{"input": "log_mel", "tokenizer": "word", "vocab_size": 5132, "encoder_arch": "convnext", "encoder_kernel_size": 5, "text_encoder_head_dim": 32, "text_encoder_num_experts": 4, "lr_schedule": "wsd"}
Rows from expert 2 of block 5 of the audio encoder, named by matrix and row number. Rows with one number belong to one neuron. Each number is 50 + 12 x the weight over the matrix's rms, rounded and kept within 0 to 99. All counts start at 0.
# up: expert up (encoder.blocks.5.mlp.up, 4x128x256), inputs 148-184
# down: expert down (encoder.blocks.5.mlp.down, 4x256x128, transposed), outputs 148-184
up.27:38 48 55 46 60 43 65 59 57 60 56 50 64 60 46 48 42 55 59 45 43 55 28 27 58 38 49 66 42 38 51 62 49 44 43 67 43
up.28:38 44 52 47 46 61 55 45 25 36 42 31 59 50 59 59 36 46 54 51 37 31 80 41 54 31 42 50 44 65 59 34 53 32 40 30 50
up.29:41 55 38 52 43 40 58 39 63 44 47 30 64 46 49 48 44 59 43 53 63 93 72 45 63 38 40 56 36 32 44 56 32 18 43 32 31
up.30:05 83 41 34 57 54 60 41 17 74 46 52 49 56 58 79 46 46 43 51 45 43 53 33 65 46 41 70 64 41 60 49 42 57 40 38 60
up.31:48 58 56 62 55 54 44 50 52 52 49 49 48 27 54 55 58 40 43 59 30 37 51 37 41 42 42 60 44 48 54 63 67 46 59 34 47
up.32:59 52 40 20 70 55 49 56 39 53 53 41 41 61 30 82 41 51 37 56 50 61 76 54 82 48 51 49 40 51 35 55 59 77 35 53 48
up.33:43 57 41 29 62 59 58 38 55 51 60 63 60 45 39 65 59 48 48 61 55 51 66 67 52 67 47 17 25 51 53 49 50 22 65 34 48
up.34:46 37 35 46 62 39 66 68 63 26 50 44 56 45 47 38 58 78 62 43 63 56 65 44 51 43 52 66 43 57 54 53 57 54 52 55 52
up.35:13 56 54 60 63 47 57 45 22 51 56 51 42 54 41 41 49 69 28 46 50 37 57 67 40 35 44 52 39 48 54 53 32 52 56 62 44
up.36:68 62 43 69 54 48 50 64 47 50 54 45 53 53 70 39 57 53 52 56 56 63 47 64 53 50 36 63 63 38 51 61 62 47 41 51 39
up.37:21 85 46 56 56 46 51 54 53 29 46 45 42 41 39 66 42 24 47 19 38 42 69 58 54 47 45 33 47 44 60 49 40 64 33 57 44
up.38:72 37 60 76 53 55 58 39 59 49 44 57 55 34 44 30 57 63 65 60 53 70 74 47 41 53 39 60 42 31 79 35 47 27 38 50 42
up.39:51 46 52 72 47 41 37 24 33 50 41 65 40 53 29 24 49 74 61 48 60 39 59 13 56 42 60 41 28 66 46 52 50 67 45 61 36
up.40:44 48 52 70 36 53 62 20 55 38 68 36 53 53 50 54 67 24 51 48 22 38 49 52 63 40 43 62 43 70 60 47 36 67 49 48 55
up.41:59 33 61 60 66 53 62 46 69 91 45 61 39 57 69 36 51 58 51 51 39 72 56 50 45 32 36 72 58 40 26 38 47 60 53 78 30
up.42:43 57 52 43 53 59 47 42 33 43 35 64 17 76 76 60 52 43 45 55 31 59 59 66 42 56 18 29 42 43 47 37 54 47 42 64 61
up.43:87 68 52 39 34 41 52 40 38 55 37 47 35 56 52 66 47 61 55 47 45 37 50 58 45 49 41 46 43 81 39 56 29 41 42 44 57
up.44:52 67 35 52 34 49 40 42 50 61 76 61 47 60 52 92 60 54 68 74 59 60 65 22 56 59 85 39 20 66 35 37 52 55 44 45 47
up.45:44 64 51 43 50 58 55 65 62 52 54 41 40 55 40 51 41 42 54 74 52 66 26 45 66 56 71 65 62 28 64 49 70 34 71 40 57
up.46:37 58 53 41 47 47 53 37 32 56 45 65 50 30 35 63 62 52 72 69 55 41 64 57 60 48 24 58 33 60 41 61 63 36 44 70 59
up.47:55 41 48 47 45 49 61 56 51 47 45 51 43 47 47 42 52 54 60 29 37 47 50 54 52 41 28 61 56 64 41 58 33 50 30 59 47
up.48:47 47 81 70 67 51 53 50 63 56 55 45 46 56 11 57 49 24 50 43 55 60 57 53 48 50 69 47 29 69 51 58 44 54 63 70 48
up.49:30 51 56 24 44 51 51 56 63 39 52 36 55 58 72 67 52 27 65 46 38 56 70 44 75 55 41 93 46 79 41 62 75 17 57 70 53
up.50:67 30 39 72 54 46 46 57 62 63 43 68 48 51 82 41 32 54 23 53 61 48 39 51 63 43 33 49 47 47 55 61 27 52 59 46 45
up.51:51 43 54 69 31 46 30 51 47 52 36 85 58 48 56 40 44 62 63 36 34 66 67 59 66 40 52 44 77 35 56 57 45 73 50 56 55
up.52:50 45 34 52 57 47 60 43 39 51 57 46 52 47 65 58 49 48 43 52 53 38 44 62 64 54 39 54 46 42 56 58 42 60 58 37 42
up.53:69 24 45 53 47 52 53 43 79 56 54 75 60 53 46 46 52 67 59 47 42 34 54 76 64 59 59 20 49 54 62 41 52 33 45 34 54
up.54:48 58 38 35 53 51 43 71 51 54 59 49 55 52 34 39 34 41 61 49 55 35 67 64 59 49 50 60 37 32 63 42 58 25 63 39 55
up.55:68 68 37 35 51 51 58 65 59 54 43 54 58 34 43 55 44 59 64 57 45 76 41 67 44 57 43 71 26 47 31 57 53 43 72 51 52
up.56:45 46 70 50 53 51 42 20 66 54 39 51 59 60 36 47 44 43 58 61 66 42 72 55 40 40 69 59 65 35 58 39 42 50 43 43 55
up.57:55 23 55 44 67 56 56 51 68 37 43 39 51 57 49 41 61 57 47 55 61 57 62 61 42 60 29 51 70 48 44 44 56 53 23 45 49
up.58:47 28 42 48 35 49 47 58 61 44 42 50 61 37 61 51 54 38 56 42 67 68 50 31 45 49 59 60 64 29 49 42 46 69 58 47 67
up.59:44 32 52 64 53 46 54 50 53 43 31 53 71 54 37 13 53 50 59 59 38 65 66 58 50 42 37 50 45 42 51 37 37 55 54 28 45
up.60:67 60 53 42 49 57 57 52 62 75 65 50 27 55 45 46 32 63 47 40 70 56 46 48 44 64 31 45 62 56 44 35 35 46 53 60 59
up.61:34 60 36 33 37 60 49 43 50 55 34 59 25 45 59 37 66 38 51 61 46 32 58 51 27 43 28 38 42 39 45 44 52 47 60 66 52
up.62:48 55 51 46 59 43 43 62 63 52 53 27 71 54 47 68 40 49 26 41 72 31 58 47 52 54 34 47 46 48 53 52 11 37 26 62 39
up.63:18 52 43 32 58 61 73 41 24 56 39 50 42 48 45 74 39 35 44 51 49 37 71 40 65 54 35 52 42 65 77 48 62 40 49 44 63
up.64:57 50 42 58 60 56 37 36 58 54 74 86 44 63 52 61 46 55 62 39 59 51 24 53 58 50 35 70 48 33 49 36 46 41 44 39 34
up.65:34 57 69 51 49 50 52 54 60 32 41 54 53 65 45 61 54 63 48 62 56 62 67 65 60 48 64 52 26 71 42 53 42 69 54 46 54
up.66:51 41 48 59 54 49 62 41 59 51 48 34 22 49 43 63 47 39 45 60 60 63 38 68 50 52 65 48 27 22 43 50 58 61 64 38 54
up.67:66 60 46 60 48 38 64 65 41 74 62 34 56 57 58 66 41 58 33 53 49 36 62 66 63 62 44 60 39 37 30 67 45 62 56 36 64
down.27:44 50 47 66 41 54 43 60 56 42 59 37 55 39 66 53 41 43 55 75 57 54 72 69 42 44 45 55 56 43 65 39 34 64 37 78 50
down.28:43 42 38 83 59 57 56 42 68 59 50 52 60 44 26 64 39 61 50 48 51 49 64 41 46 57 53 66 61 34 54 56 52 47 57 34 32
down.29:35 21 38 63 60 40 41 57 57 41 99 59 46 62 64 54 72 69 58 58 57 81 26 37 54 60 73 53 56 64 54 46 41 38 61 70 69
down.30:61 51 44 43 52 30 38 22 39 60 45 34 53 53 35 62 60 49 24 68 61 51 85 41 77 50 47 63 59 53 41 47 43 53 32 27 32
down.31:57 35 47 66 59 55 66 69 51 40 31 40 46 52 56 56 48 62 60 63 54 64 50 25 42 47 56 55 56 48 68 41 48 68 42 41 64
down.32:29 35 41 42 40 51 54 38 65 48 52 69 54 49 39 35 43 41 34 36 44 33 70 42 45 35 38 54 49 31 48 34 34 65 44 54 43
down.33:38 50 35 32 62 54 44 50 79 42 34 77 61 53 62 52 48 51 56 62 56 60 38 75 45 54 68 30 62 56 45 59 48 55 61 38 74
down.34:48 31 49 31 61 59 48 47 67 45 44 54 49 25 56 36 80 46 38 52 45 49 46 45 35 62 25 47 62 49 54 55 29 41 46 47 46
down.35:66 50 60 47 53 56 47 65 39 48 45 37 45 63 69 40 36 43 54 61 27 57 47 41 37 59 81 45 43 42 50 53 62 63 62 58 77
down.36:46 58 51 59 49 49 54 31 54 55 44 49 47 53 50 68 48 59 58 39 45 35 37 56 48 38 38 36 45 40 57 45 57 50 53 47 55
down.37:67 75 44 82 49 50 59 52 72 53 46 70 61 51 58 15 51 43 64 50 49 40 34 51 50 58 41 45 52 69 44 33 52 40 56 56 52
down.38:67 28 31 62 39 56 56 53 44 55 37 33 52 38 31 40 43 70 50 48 60 58 56 62 40 48 46 52 39 49 36 50 55 66 54 69 53
down.39:46 59 39 56 66 53 54 37 36 61 32 64 68 65 31 54 30 57 56 54 29 59 36 62 60 21 51 46 53 48 45 32 62 62 58 44 44
down.40:57 63 42 40 46 44 64 54 29 47 60 34 51 50 54 74 58 40 37 51 52 76 14 30 38 38 47 52 36 32 48 39 61 58 61 71 67
down.41:66 48 38 48 64 40 52 55 72 61 63 42 81 47 48 51 63 60 63 47 70 35 56 36 49 32 35 55 57 18 67 30 48 55 45 44 40
down.42:30 68 70 63 49 55 51 33 58 73 48 31 48 55 65 35 42 50 48 58 47 63 41 55 46 49 41 36 43 52 50 58 28 61 38 57 29
down.43:50 27 47 42 32 33 38 71 49 55 59 26 36 44 64 48 24 68 69 44 55 51 58 53 58 41 54 44 67 65 44 63 43 74 66 38 49
down.44:37 34 49 58 51 40 48 31 46 47 63 54 56 53 22 68 58 62 65 65 46 36 42 69 33 37 61 47 54 35 41 54 32 44 58 29 57
down.45:32 45 64 46 59 53 56 51 45 36 49 45 54 39 33 33 72 58 57 28 38 48 57 31 47 51 58 51 65 66 54 32 62 42 41 38 63
down.46:30 51 33 45 55 55 47 76 54 55 40 57 57 47 48 34 61 48 78 82 67 71 58 48 53 44 58 77 52 47 57 56 45 52 50 43 52
down.47:30 47 43 35 54 40 58 46 34 54 34 71 67 48 57 25 49 60 61 45 46 55 23 47 57 34 62 38 62 50 57 62 50 55 53 20 53
down.48:48 77 51 41 61 44 48 58 44 71 68 55 50 44 52 41 57 49 36 50 49 48 42 65 48 54 49 19 43 45 55 45 56 51 81 62 63
down.49:79 46 53 60 52 55 41 67 61 45 50 47 60 75 38 37 54 44 38 52 62 37 45 59 56 12 69 47 48 28 61 67 58 25 55 44 36
down.50:54 52 54 20 45 38 59 45 49 67 54 43 51 55 46 65 56 49 51 45 58 34 42 55 53 53 38 52 61 30 40 34 44 67 55 45 49
down.51:45 64 55 51 47 42 59 50 33 57 38 45 46 45 47 44 47 46 24 51 50 56 57 41 42 68 43 68 36 48 59 46 41 40 45 61 49
down.52:33 54 66 59 53 41 38 69 37 57 56 39 59 41 68 49 73 61 58 49 48 69 55 54 75 70 52 43 62 60 39 63 53 52 47 51 54
down.53:46 80 45 50 39 46 66 41 22 39 44 59 58 73 75 40 63 55 43 38 50 50 56 72 66 71 40 66 41 58 71 51 71 52 34 72 46
down.54:55 68 63 55 47 60 54 67 58 55 50 56 38 51 54 59 48 52 59 45 41 59 51 50 50 65 49 42 67 70 48 42 55 49 50 66 73
down.55:59 25 61 47 35 38 54 61 41 55 50 66 26 60 66 40 59 21 55 67 43 42 52 57 28 53 49 59 50 53 69 68 54 58 44 55 44
down.56:39 44 40 63 31 58 44 51 64 56 45 63 51 48 41 45 38 50 44 53 40 31 55 35 56 48 43 37 55 54 50 41 55 59 47 62 48
down.57:32 62 55 57 70 63 40 47 80 52 59 45 52 47 69 36 41 48 25 42 64 73 46 64 44 50 53 42 59 52 59 48 61 29 47 65 65
down.58:61 69 74 65 40 42 54 38 67 35 62 50 60 62 59 46 71 20 42 40 51 60 63 32 31 75 44 42 46 65 28 47 23 38 63 48 53
down.59:49 49 38 87 35 33 58 35 23 65 23 31 47 59 37 58 48 62 54 50 50 51 64 61 59 48 40 51 30 48 57 34 49 59 47 59 54
down.60:55 57 52 50 40 49 38 43 71 46 53 39 42 35 64 42 44 48 52 50 46 31 50 61 39 53 53 49 64 42 50 67 75 78 57 50 42
down.61:62 43 53 60 39 35 48 62 71 52 32 39 63 53 61 55 46 68 52 43 53 53 52 63 44 42 35 69 63 56 64 43 39 55 60 44 47
down.62:36 35 51 48 61 74 12 67 42 59 67 49 49 23 56 29 54 62 70 38 61 76 64 68 27 54 49 62 62 51 71 30 31 50 58 71 61
down.63:41 40 49 42 78 54 44 56 60 65 42 34 60 36 52 53 69 28 46 60 62 55 65 64 68 61 28 36 45 54 56 62 30 45 39 46 51
down.64:34 56 42 46 22 76 42 64 37 61 30 56 68 64 45 30 41 51 41 53 37 49 43 61 41 37 35 41 47 44 40 60 55 49 63 63 69
down.65:63 46 42 60 60 43 33 39 28 54 66 50 43 49 47 38 44 67 41 74 56 57 52 56 55 33 53 55 51 60 51 36 53 72 46 33 49
down.66:64 35 48 26 57 37 47 61 45 62 38 47 31 46 60 67 48 43 48 61 40 44 46 56 52 54 53 63 35 70 66 59 46 41 58 27 47
down.67:49 17 35 44 54 54 60 42 67 44 40 45 56 54 39 73 47 41 79 46 50 38 43 54 47 37 44 61 44 58 52 41 40 59 54 58 61