{"gain_aug_db": 10, "hop_length": 160, "spec_augment": false, "win_length": 512, "loss": "softmax", "text_encoder_width": 320, "text_encoder_norm_position": "pre", "text_encoder_head_dim": 32, "text_encoder_bias": "none", "text_encoder_num_experts": 4, "nesterov": true, "decay_fraction": 0.4, "final_lr_fraction": 0.05}
Rows from expert 2 of block 3 of the audio encoder, named by matrix and row number. Rows with one number belong to one neuron. Each number is 200 + 40 x the weight over its row's rms, rounded and kept within 0 to 999. All counts start at 0. After the name is the row's rms in percent of the matrix's.
# up: expert up (encoder.blocks.3.mlp.up, 4x128x256), inputs 0-127
# down: expert down (encoder.blocks.3.mlp.down, 4x256x128, transposed), outputs 0-127
up.14,058,176,190,259,178,184,244,192,169,182,180,240,209,197,181,261,191,265,199,205,184,244,206,178,203,161,208,146,170,212,141,203,198,213,202,214,204,219,215,244,167,144,239,158,199,123,261,123,199,168,180,232,173,205,166,233,152,167,199,163,193,203,201,189,246,272,204,220,182,200,199,159,165,330,180,91,198,180,238,228,244,145,232,181,221,131,162,144,169,175,204,202,211,280,227,104,238,187,232,187,183,195,220,208,167,212,266,206,241,150,213,284,135,97,271,198,250,225,159,169,219,184,112,165,269,189,195,202,272
up.15,065,280,242,189,250,181,228,307,236,185,237,170,176,221,214,281,143,174,182,167,226,178,229,153,226,201,213,231,185,186,145,108,221,202,212,193,248,181,218,188,263,211,187,219,179,286,237,244,224,143,144,193,173,179,188,177,211,205,193,193,257,217,191,151,179,172,226,268,140,223,239,212,175,171,233,264,162,162,269,214,211,155,228,155,205,233,289,234,106,256,159,203,183,157,228,192,210,190,238,236,227,251,85,168,171,166,141,214,213,97,243,209,213,218,177,149,179,230,226,190,218,202,191,191,247,165,182,126,156
up.16,126,226,211,196,258,167,179,265,216,176,109,176,239,197,193,185,187,122,207,186,237,210,227,250,184,243,145,215,188,204,138,204,192,202,192,209,221,273,208,177,192,181,189,158,218,214,198,166,173,102,201,160,303,226,187,212,202,178,150,222,156,168,187,231,192,234,188,192,130,185,232,228,173,189,193,205,234,199,178,177,182,182,160,153,239,169,201,138,210,181,218,223,190,197,169,240,180,127,211,190,283,275,298,184,234,231,243,178,163,211,215,268,222,185,225,269,208,215,199,113,184,212,225,224,236,216,134,216,148
up.17,055,215,253,184,204,237,215,186,193,217,226,160,211,247,220,133,290,238,196,187,269,252,186,186,174,159,243,155,293,227,228,176,210,236,183,173,122,173,171,166,212,159,193,232,184,187,156,159,229,221,192,247,158,222,147,225,188,257,122,325,200,173,188,187,233,221,231,166,269,164,200,181,202,248,220,216,200,265,175,167,176,195,153,181,206,97,201,188,220,162,299,174,216,210,187,155,205,287,228,166,179,288,141,233,245,186,241,140,241,199,248,251,201,151,180,161,74,211,245,240,272,194,163,66,185,207,166,218,172
up.18,116,238,138,179,228,162,198,186,172,185,144,206,207,222,156,189,274,187,180,219,280,203,192,208,235,238,171,267,159,199,179,218,199,243,207,167,185,238,226,163,119,197,188,239,187,191,161,191,166,220,177,252,160,180,201,179,155,259,187,223,231,186,182,266,203,208,230,93,122,200,203,197,228,225,196,251,154,289,207,192,239,219,145,214,205,163,175,173,171,159,232,227,146,158,233,217,145,175,170,192,251,296,115,246,187,204,255,225,165,244,274,227,254,177,196,198,189,230,225,228,189,163,245,149,193,188,214,247,229
up.19,045,210,203,242,167,120,207,247,239,174,152,220,226,195,237,121,240,244,227,187,284,216,160,222,232,159,234,164,134,162,248,177,201,215,193,230,189,238,291,155,238,149,174,229,204,94,272,145,167,153,179,185,143,185,182,203,151,222,220,208,161,174,220,141,269,225,152,231,162,208,216,202,204,300,236,220,207,248,311,176,234,187,244,193,183,191,181,154,197,230,169,191,153,220,259,193,228,199,241,247,219,151,148,284,145,160,114,228,254,199,202,259,226,193,181,220,162,200,222,156,251,203,113,189,228,203,182,188,177
up.20,109,235,208,239,147,189,183,213,179,195,169,183,208,197,224,161,196,218,208,148,161,135,234,191,217,202,145,250,202,224,269,215,140,204,187,169,212,194,270,193,183,215,177,204,144,200,211,136,267,209,170,214,125,194,240,254,159,205,214,226,255,211,173,261,194,202,283,190,185,228,179,71,234,183,140,250,147,233,271,166,203,211,156,203,212,310,227,286,162,223,181,225,228,243,248,220,201,281,214,189,255,218,149,262,178,187,182,170,185,241,188,205,130,209,267,146,191,227,259,164,157,171,175,231,157,182,245,234,130
up.21,047,174,228,210,188,172,171,248,215,204,177,303,216,148,208,235,293,193,166,230,235,156,187,156,242,127,255,219,160,202,119,183,146,212,179,178,181,247,212,252,142,230,155,197,236,166,180,214,143,158,215,216,193,187,182,277,125,193,139,109,135,263,205,184,155,240,237,203,126,234,192,156,244,105,237,114,202,251,229,195,250,198,214,176,210,200,136,71,197,228,183,189,175,248,209,229,220,128,185,242,196,138,264,204,126,208,331,252,174,203,124,187,225,224,125,139,150,242,156,197,183,181,212,227,244,206,156,236,181
up.22,106,182,121,217,173,221,121,249,154,135,236,182,213,157,182,176,232,175,143,189,184,147,223,190,210,183,198,285,242,176,157,225,188,225,225,206,257,287,228,218,230,216,179,179,219,151,184,155,238,211,207,260,208,183,254,191,102,224,173,144,218,224,146,126,178,237,231,220,223,225,166,94,226,156,204,202,230,150,208,147,231,177,231,258,306,209,198,159,179,241,227,221,188,196,227,240,267,231,196,221,180,210,257,136,182,185,237,203,177,215,193,277,165,143,125,214,204,158,233,212,190,214,248,353,186,167,157,264,188
up.23,110,158,179,300,173,211,264,217,194,210,188,214,196,186,227,252,286,215,167,223,225,262,158,143,233,169,204,195,225,171,191,259,285,215,202,130,87,214,239,213,248,225,205,160,175,152,179,221,227,245,234,251,180,216,153,194,247,176,207,215,191,137,180,140,183,131,215,217,115,145,175,169,229,171,194,241,151,157,208,203,153,209,170,181,275,246,277,180,157,169,216,148,169,209,140,159,211,219,223,252,159,231,156,217,225,250,202,200,254,183,179,207,240,158,189,184,237,227,179,248,223,204,188,151,166,213,232,237,192
up.24,042,198,211,201,205,221,193,198,220,214,286,178,212,196,164,166,176,263,162,227,273,253,219,174,286,200,202,188,154,215,202,205,125,174,220,183,201,187,272,150,273,177,223,249,187,129,297,120,110,226,184,240,190,191,218,211,211,209,191,259,179,179,224,227,204,195,128,206,203,185,260,200,254,247,231,195,213,145,316,197,153,172,218,193,167,230,177,137,165,206,246,193,212,273,196,234,213,338,240,181,184,150,190,264,214,223,154,126,206,101,222,207,187,255,164,214,204,182,153,184,227,191,166,242,217,119,139,237,197
up.25,117,190,139,240,274,136,226,225,134,216,148,185,190,174,209,209,166,199,225,255,302,215,178,221,260,252,203,220,154,142,167,166,244,226,187,239,192,200,182,248,203,203,166,108,186,208,221,315,147,128,281,188,181,202,142,248,151,193,218,142,210,226,201,229,144,201,236,290,83,181,252,235,201,181,192,155,197,210,221,145,264,200,169,200,168,225,236,220,186,210,111,210,196,183,173,227,145,216,229,217,196,161,288,193,157,206,198,225,187,236,169,175,185,140,174,191,218,246,195,128,132,187,204,206,197,184,105,165,136
up.26,124,184,153,169,223,123,228,234,208,207,121,225,208,185,268,222,270,185,233,206,189,285,192,136,231,122,200,178,225,161,248,191,251,246,239,213,259,175,242,228,225,178,196,251,154,218,191,273,185,185,253,165,211,215,181,179,190,185,226,221,214,175,148,215,192,209,174,296,186,174,189,212,198,255,192,247,239,224,230,158,204,153,193,158,163,260,158,207,212,229,190,201,196,166,189,289,139,200,208,121,197,125,206,107,132,194,184,230,195,114,182,151,176,197,203,193,157,267,212,135,203,149,161,248,150,294,198,207,169
down.14,043,209,232,193,237,199,138,206,254,325,198,125,181,230,156,165,187,213,251,208,190,183,191,189,146,277,172,138,147,214,165,233,153,200,257,210,112,229,185,126,202,232,203,156,221,222,255,199,163,165,252,254,210,247,152,154,245,138,243,198,115,264,182,183,208,193,215,195,201,165,175,230,237,330,203,246,160,210,190,193,214,178,289,201,207,208,145,208,215,234,255,122,170,135,229,182,226,208,212,224,226,180,103,181,233,216,195,165,170,222,230,181,194,196,240,216,192,201,261,239,271,211,265,125,272,171,271,144,220
down.15,054,244,185,161,153,169,138,185,230,132,211,211,140,161,210,138,218,190,155,170,214,240,220,188,219,196,186,175,239,194,221,218,249,200,192,266,244,229,169,262,247,168,221,188,233,175,230,223,201,191,176,284,271,259,203,177,194,170,221,235,114,238,206,246,181,194,174,214,181,244,247,232,135,247,280,263,229,215,193,223,192,165,236,125,233,140,199,162,190,218,196,264,186,227,216,231,173,273,224,213,262,164,189,219,330,246,181,226,169,241,234,115,114,162,240,192,148,207,159,198,182,243,252,168,171,188,252,205,173
down.16,135,196,186,220,203,169,134,211,240,229,179,163,203,191,162,137,247,125,223,182,165,190,250,167,241,251,205,227,198,170,157,133,186,152,184,195,150,184,233,189,187,90,215,212,175,147,235,199,239,130,155,147,167,234,185,257,199,184,147,170,287,211,158,240,217,179,177,211,258,152,176,265,158,211,191,174,128,112,165,209,213,191,133,182,157,194,242,278,213,227,145,213,311,171,228,228,185,286,244,190,187,218,142,182,111,185,183,199,203,191,170,245,227,234,116,158,217,192,217,236,199,219,221,242,199,203,232,211,210
down.17,049,222,189,224,181,155,173,205,200,190,203,149,165,226,172,132,207,234,96,207,260,235,181,162,199,159,197,154,211,183,113,187,188,241,267,241,251,254,205,211,134,178,187,217,187,101,150,183,184,177,186,116,225,231,97,204,250,223,195,233,233,218,243,162,224,169,212,259,144,224,292,185,228,282,252,221,218,156,284,181,209,219,218,199,238,179,149,256,193,245,224,160,235,150,142,185,132,187,208,193,203,133,281,198,220,110,142,181,158,113,195,255,170,234,187,250,215,205,185,202,153,191,174,230,136,216,220,263,154
down.18,107,225,170,274,180,194,156,147,269,216,200,201,164,227,221,150,243,199,89,145,222,238,168,158,217,201,246,111,214,218,215,270,223,166,245,244,214,209,162,249,185,175,230,227,151,256,205,171,205,202,182,179,174,220,167,204,177,166,159,215,191,328,215,269,182,161,210,194,162,281,80,227,233,231,209,234,191,281,117,220,180,187,177,195,223,198,194,198,187,169,144,220,181,150,231,188,247,146,207,204,266,194,188,261,194,178,131,240,227,186,232,247,200,256,176,241,133,180,162,151,152,216,252,178,168,237,207,198,129
down.19,034,212,200,189,250,166,250,241,228,232,193,176,113,175,213,163,185,190,207,216,269,253,217,199,189,181,217,161,161,192,314,166,180,166,193,167,130,207,148,150,194,82,199,150,203,223,237,167,162,245,148,270,204,194,173,205,159,166,185,217,157,193,185,193,127,225,242,249,185,173,267,178,180,237,254,201,242,166,276,217,206,120,234,199,195,245,221,201,190,189,277,168,189,210,221,185,215,154,156,163,202,159,146,177,266,212,198,182,174,270,241,188,227,141,212,166,190,196,211,272,228,228,209,137,164,202,238,133,194
down.20,115,194,197,183,207,202,310,178,197,210,195,204,222,201,251,198,153,211,240,239,186,243,199,204,214,132,257,223,122,200,230,194,230,228,236,164,294,254,231,188,233,154,212,199,201,112,63,202,156,178,157,215,293,218,286,237,141,120,167,239,232,153,112,168,202,242,253,243,277,110,143,161,166,158,185,131,171,178,200,203,196,200,100,165,204,187,204,165,272,191,212,215,208,170,191,220,167,177,186,209,254,207,208,205,250,189,175,185,201,135,142,206,213,206,192,218,234,172,131,193,134,207,263,183,244,195,180,198,165
down.21,035,203,198,158,259,211,233,181,198,194,197,184,223,140,231,171,201,242,236,173,237,225,211,193,192,256,188,210,225,166,346,171,180,188,198,241,197,171,116,236,192,194,150,210,186,239,218,229,162,253,219,193,218,149,111,215,165,136,214,239,182,234,134,270,166,194,215,171,184,176,235,192,167,144,179,185,225,205,203,152,166,228,291,154,197,203,174,261,173,192,172,183,214,232,218,198,203,163,169,195,198,273,182,206,227,179,148,185,207,210,223,136,223,203,200,175,162,264,257,175,248,200,147,185,192,205,217,98,168
down.22,097,234,232,209,248,246,161,132,134,132,154,164,268,242,228,272,212,179,183,120,209,191,187,133,111,253,235,253,262,109,162,300,179,197,205,281,135,196,172,173,180,226,194,141,178,151,183,219,187,147,179,150,193,172,159,115,214,148,239,204,174,172,189,194,220,197,158,134,212,110,108,253,197,224,225,191,211,179,173,147,234,169,99,235,195,173,215,187,131,225,175,204,139,219,136,244,187,218,209,246,183,222,204,144,177,206,197,177,201,263,206,199,176,197,175,195,204,134,165,205,216,230,169,135,194,179,216,183,208
down.23,087,237,251,203,255,212,267,188,236,233,208,190,185,173,214,234,150,224,210,238,282,214,228,291,234,162,234,191,200,205,134,193,158,208,138,222,182,207,203,249,188,188,224,101,210,79,188,177,251,214,188,164,206,255,243,162,251,209,133,197,206,243,211,217,176,194,225,221,227,250,269,223,225,162,218,221,228,211,159,251,183,120,180,186,267,155,208,193,272,171,201,253,175,210,200,196,221,170,217,186,259,224,202,208,155,224,212,199,222,62,185,215,178,204,225,134,128,177,129,197,144,168,179,135,194,222,208,170,178
down.24,037,232,258,166,137,153,227,219,170,185,194,137,107,276,264,129,209,136,243,186,214,228,220,196,202,172,198,191,166,201,185,191,244,215,257,226,176,247,222,165,173,169,230,169,162,185,214,210,94,235,92,164,209,221,205,184,247,165,189,216,160,235,158,180,175,194,224,192,189,185,167,118,149,266,216,170,222,167,236,200,155,169,187,187,158,178,174,218,206,245,285,165,189,233,177,123,211,195,200,191,217,211,131,134,214,285,194,184,212,189,224,239,186,205,185,170,193,210,232,240,176,255,141,53,145,186,231,177,175
down.25,110,233,196,206,232,222,188,208,257,268,202,187,254,199,189,220,174,144,262,187,168,257,189,150,235,200,217,146,216,214,139,109,243,264,120,224,243,175,181,211,165,141,191,235,147,152,177,288,180,228,185,188,228,226,241,192,244,250,260,136,180,154,193,225,193,188,136,189,160,152,234,223,180,201,271,178,234,125,169,160,199,169,131,161,230,236,209,188,131,216,251,224,136,223,227,206,221,193,230,262,216,189,191,191,217,194,256,169,174,186,152,174,264,245,252,163,136,240,190,157,163,223,210,223,156,193,199,240,237
down.26,122,250,140,168,194,203,125,307,186,213,171,201,250,252,190,248,155,230,263,223,194,227,236,193,204,139,191,194,184,149,164,117,142,250,188,180,149,160,146,202,175,126,166,230,221,239,190,243,84,215,212,207,229,177,136,183,187,248,251,193,230,161,251,159,158,238,210,199,249,157,237,272,251,159,198,191,206,257,218,187,155,228,152,161,221,270,280,217,217,173,270,234,148,275,233,174,244,230,225,193,224,216,197,187,243,222,187,189,212,212,175,158,223,222,149,181,165,186,192,139,164,209,184,216,236,158,253,268,228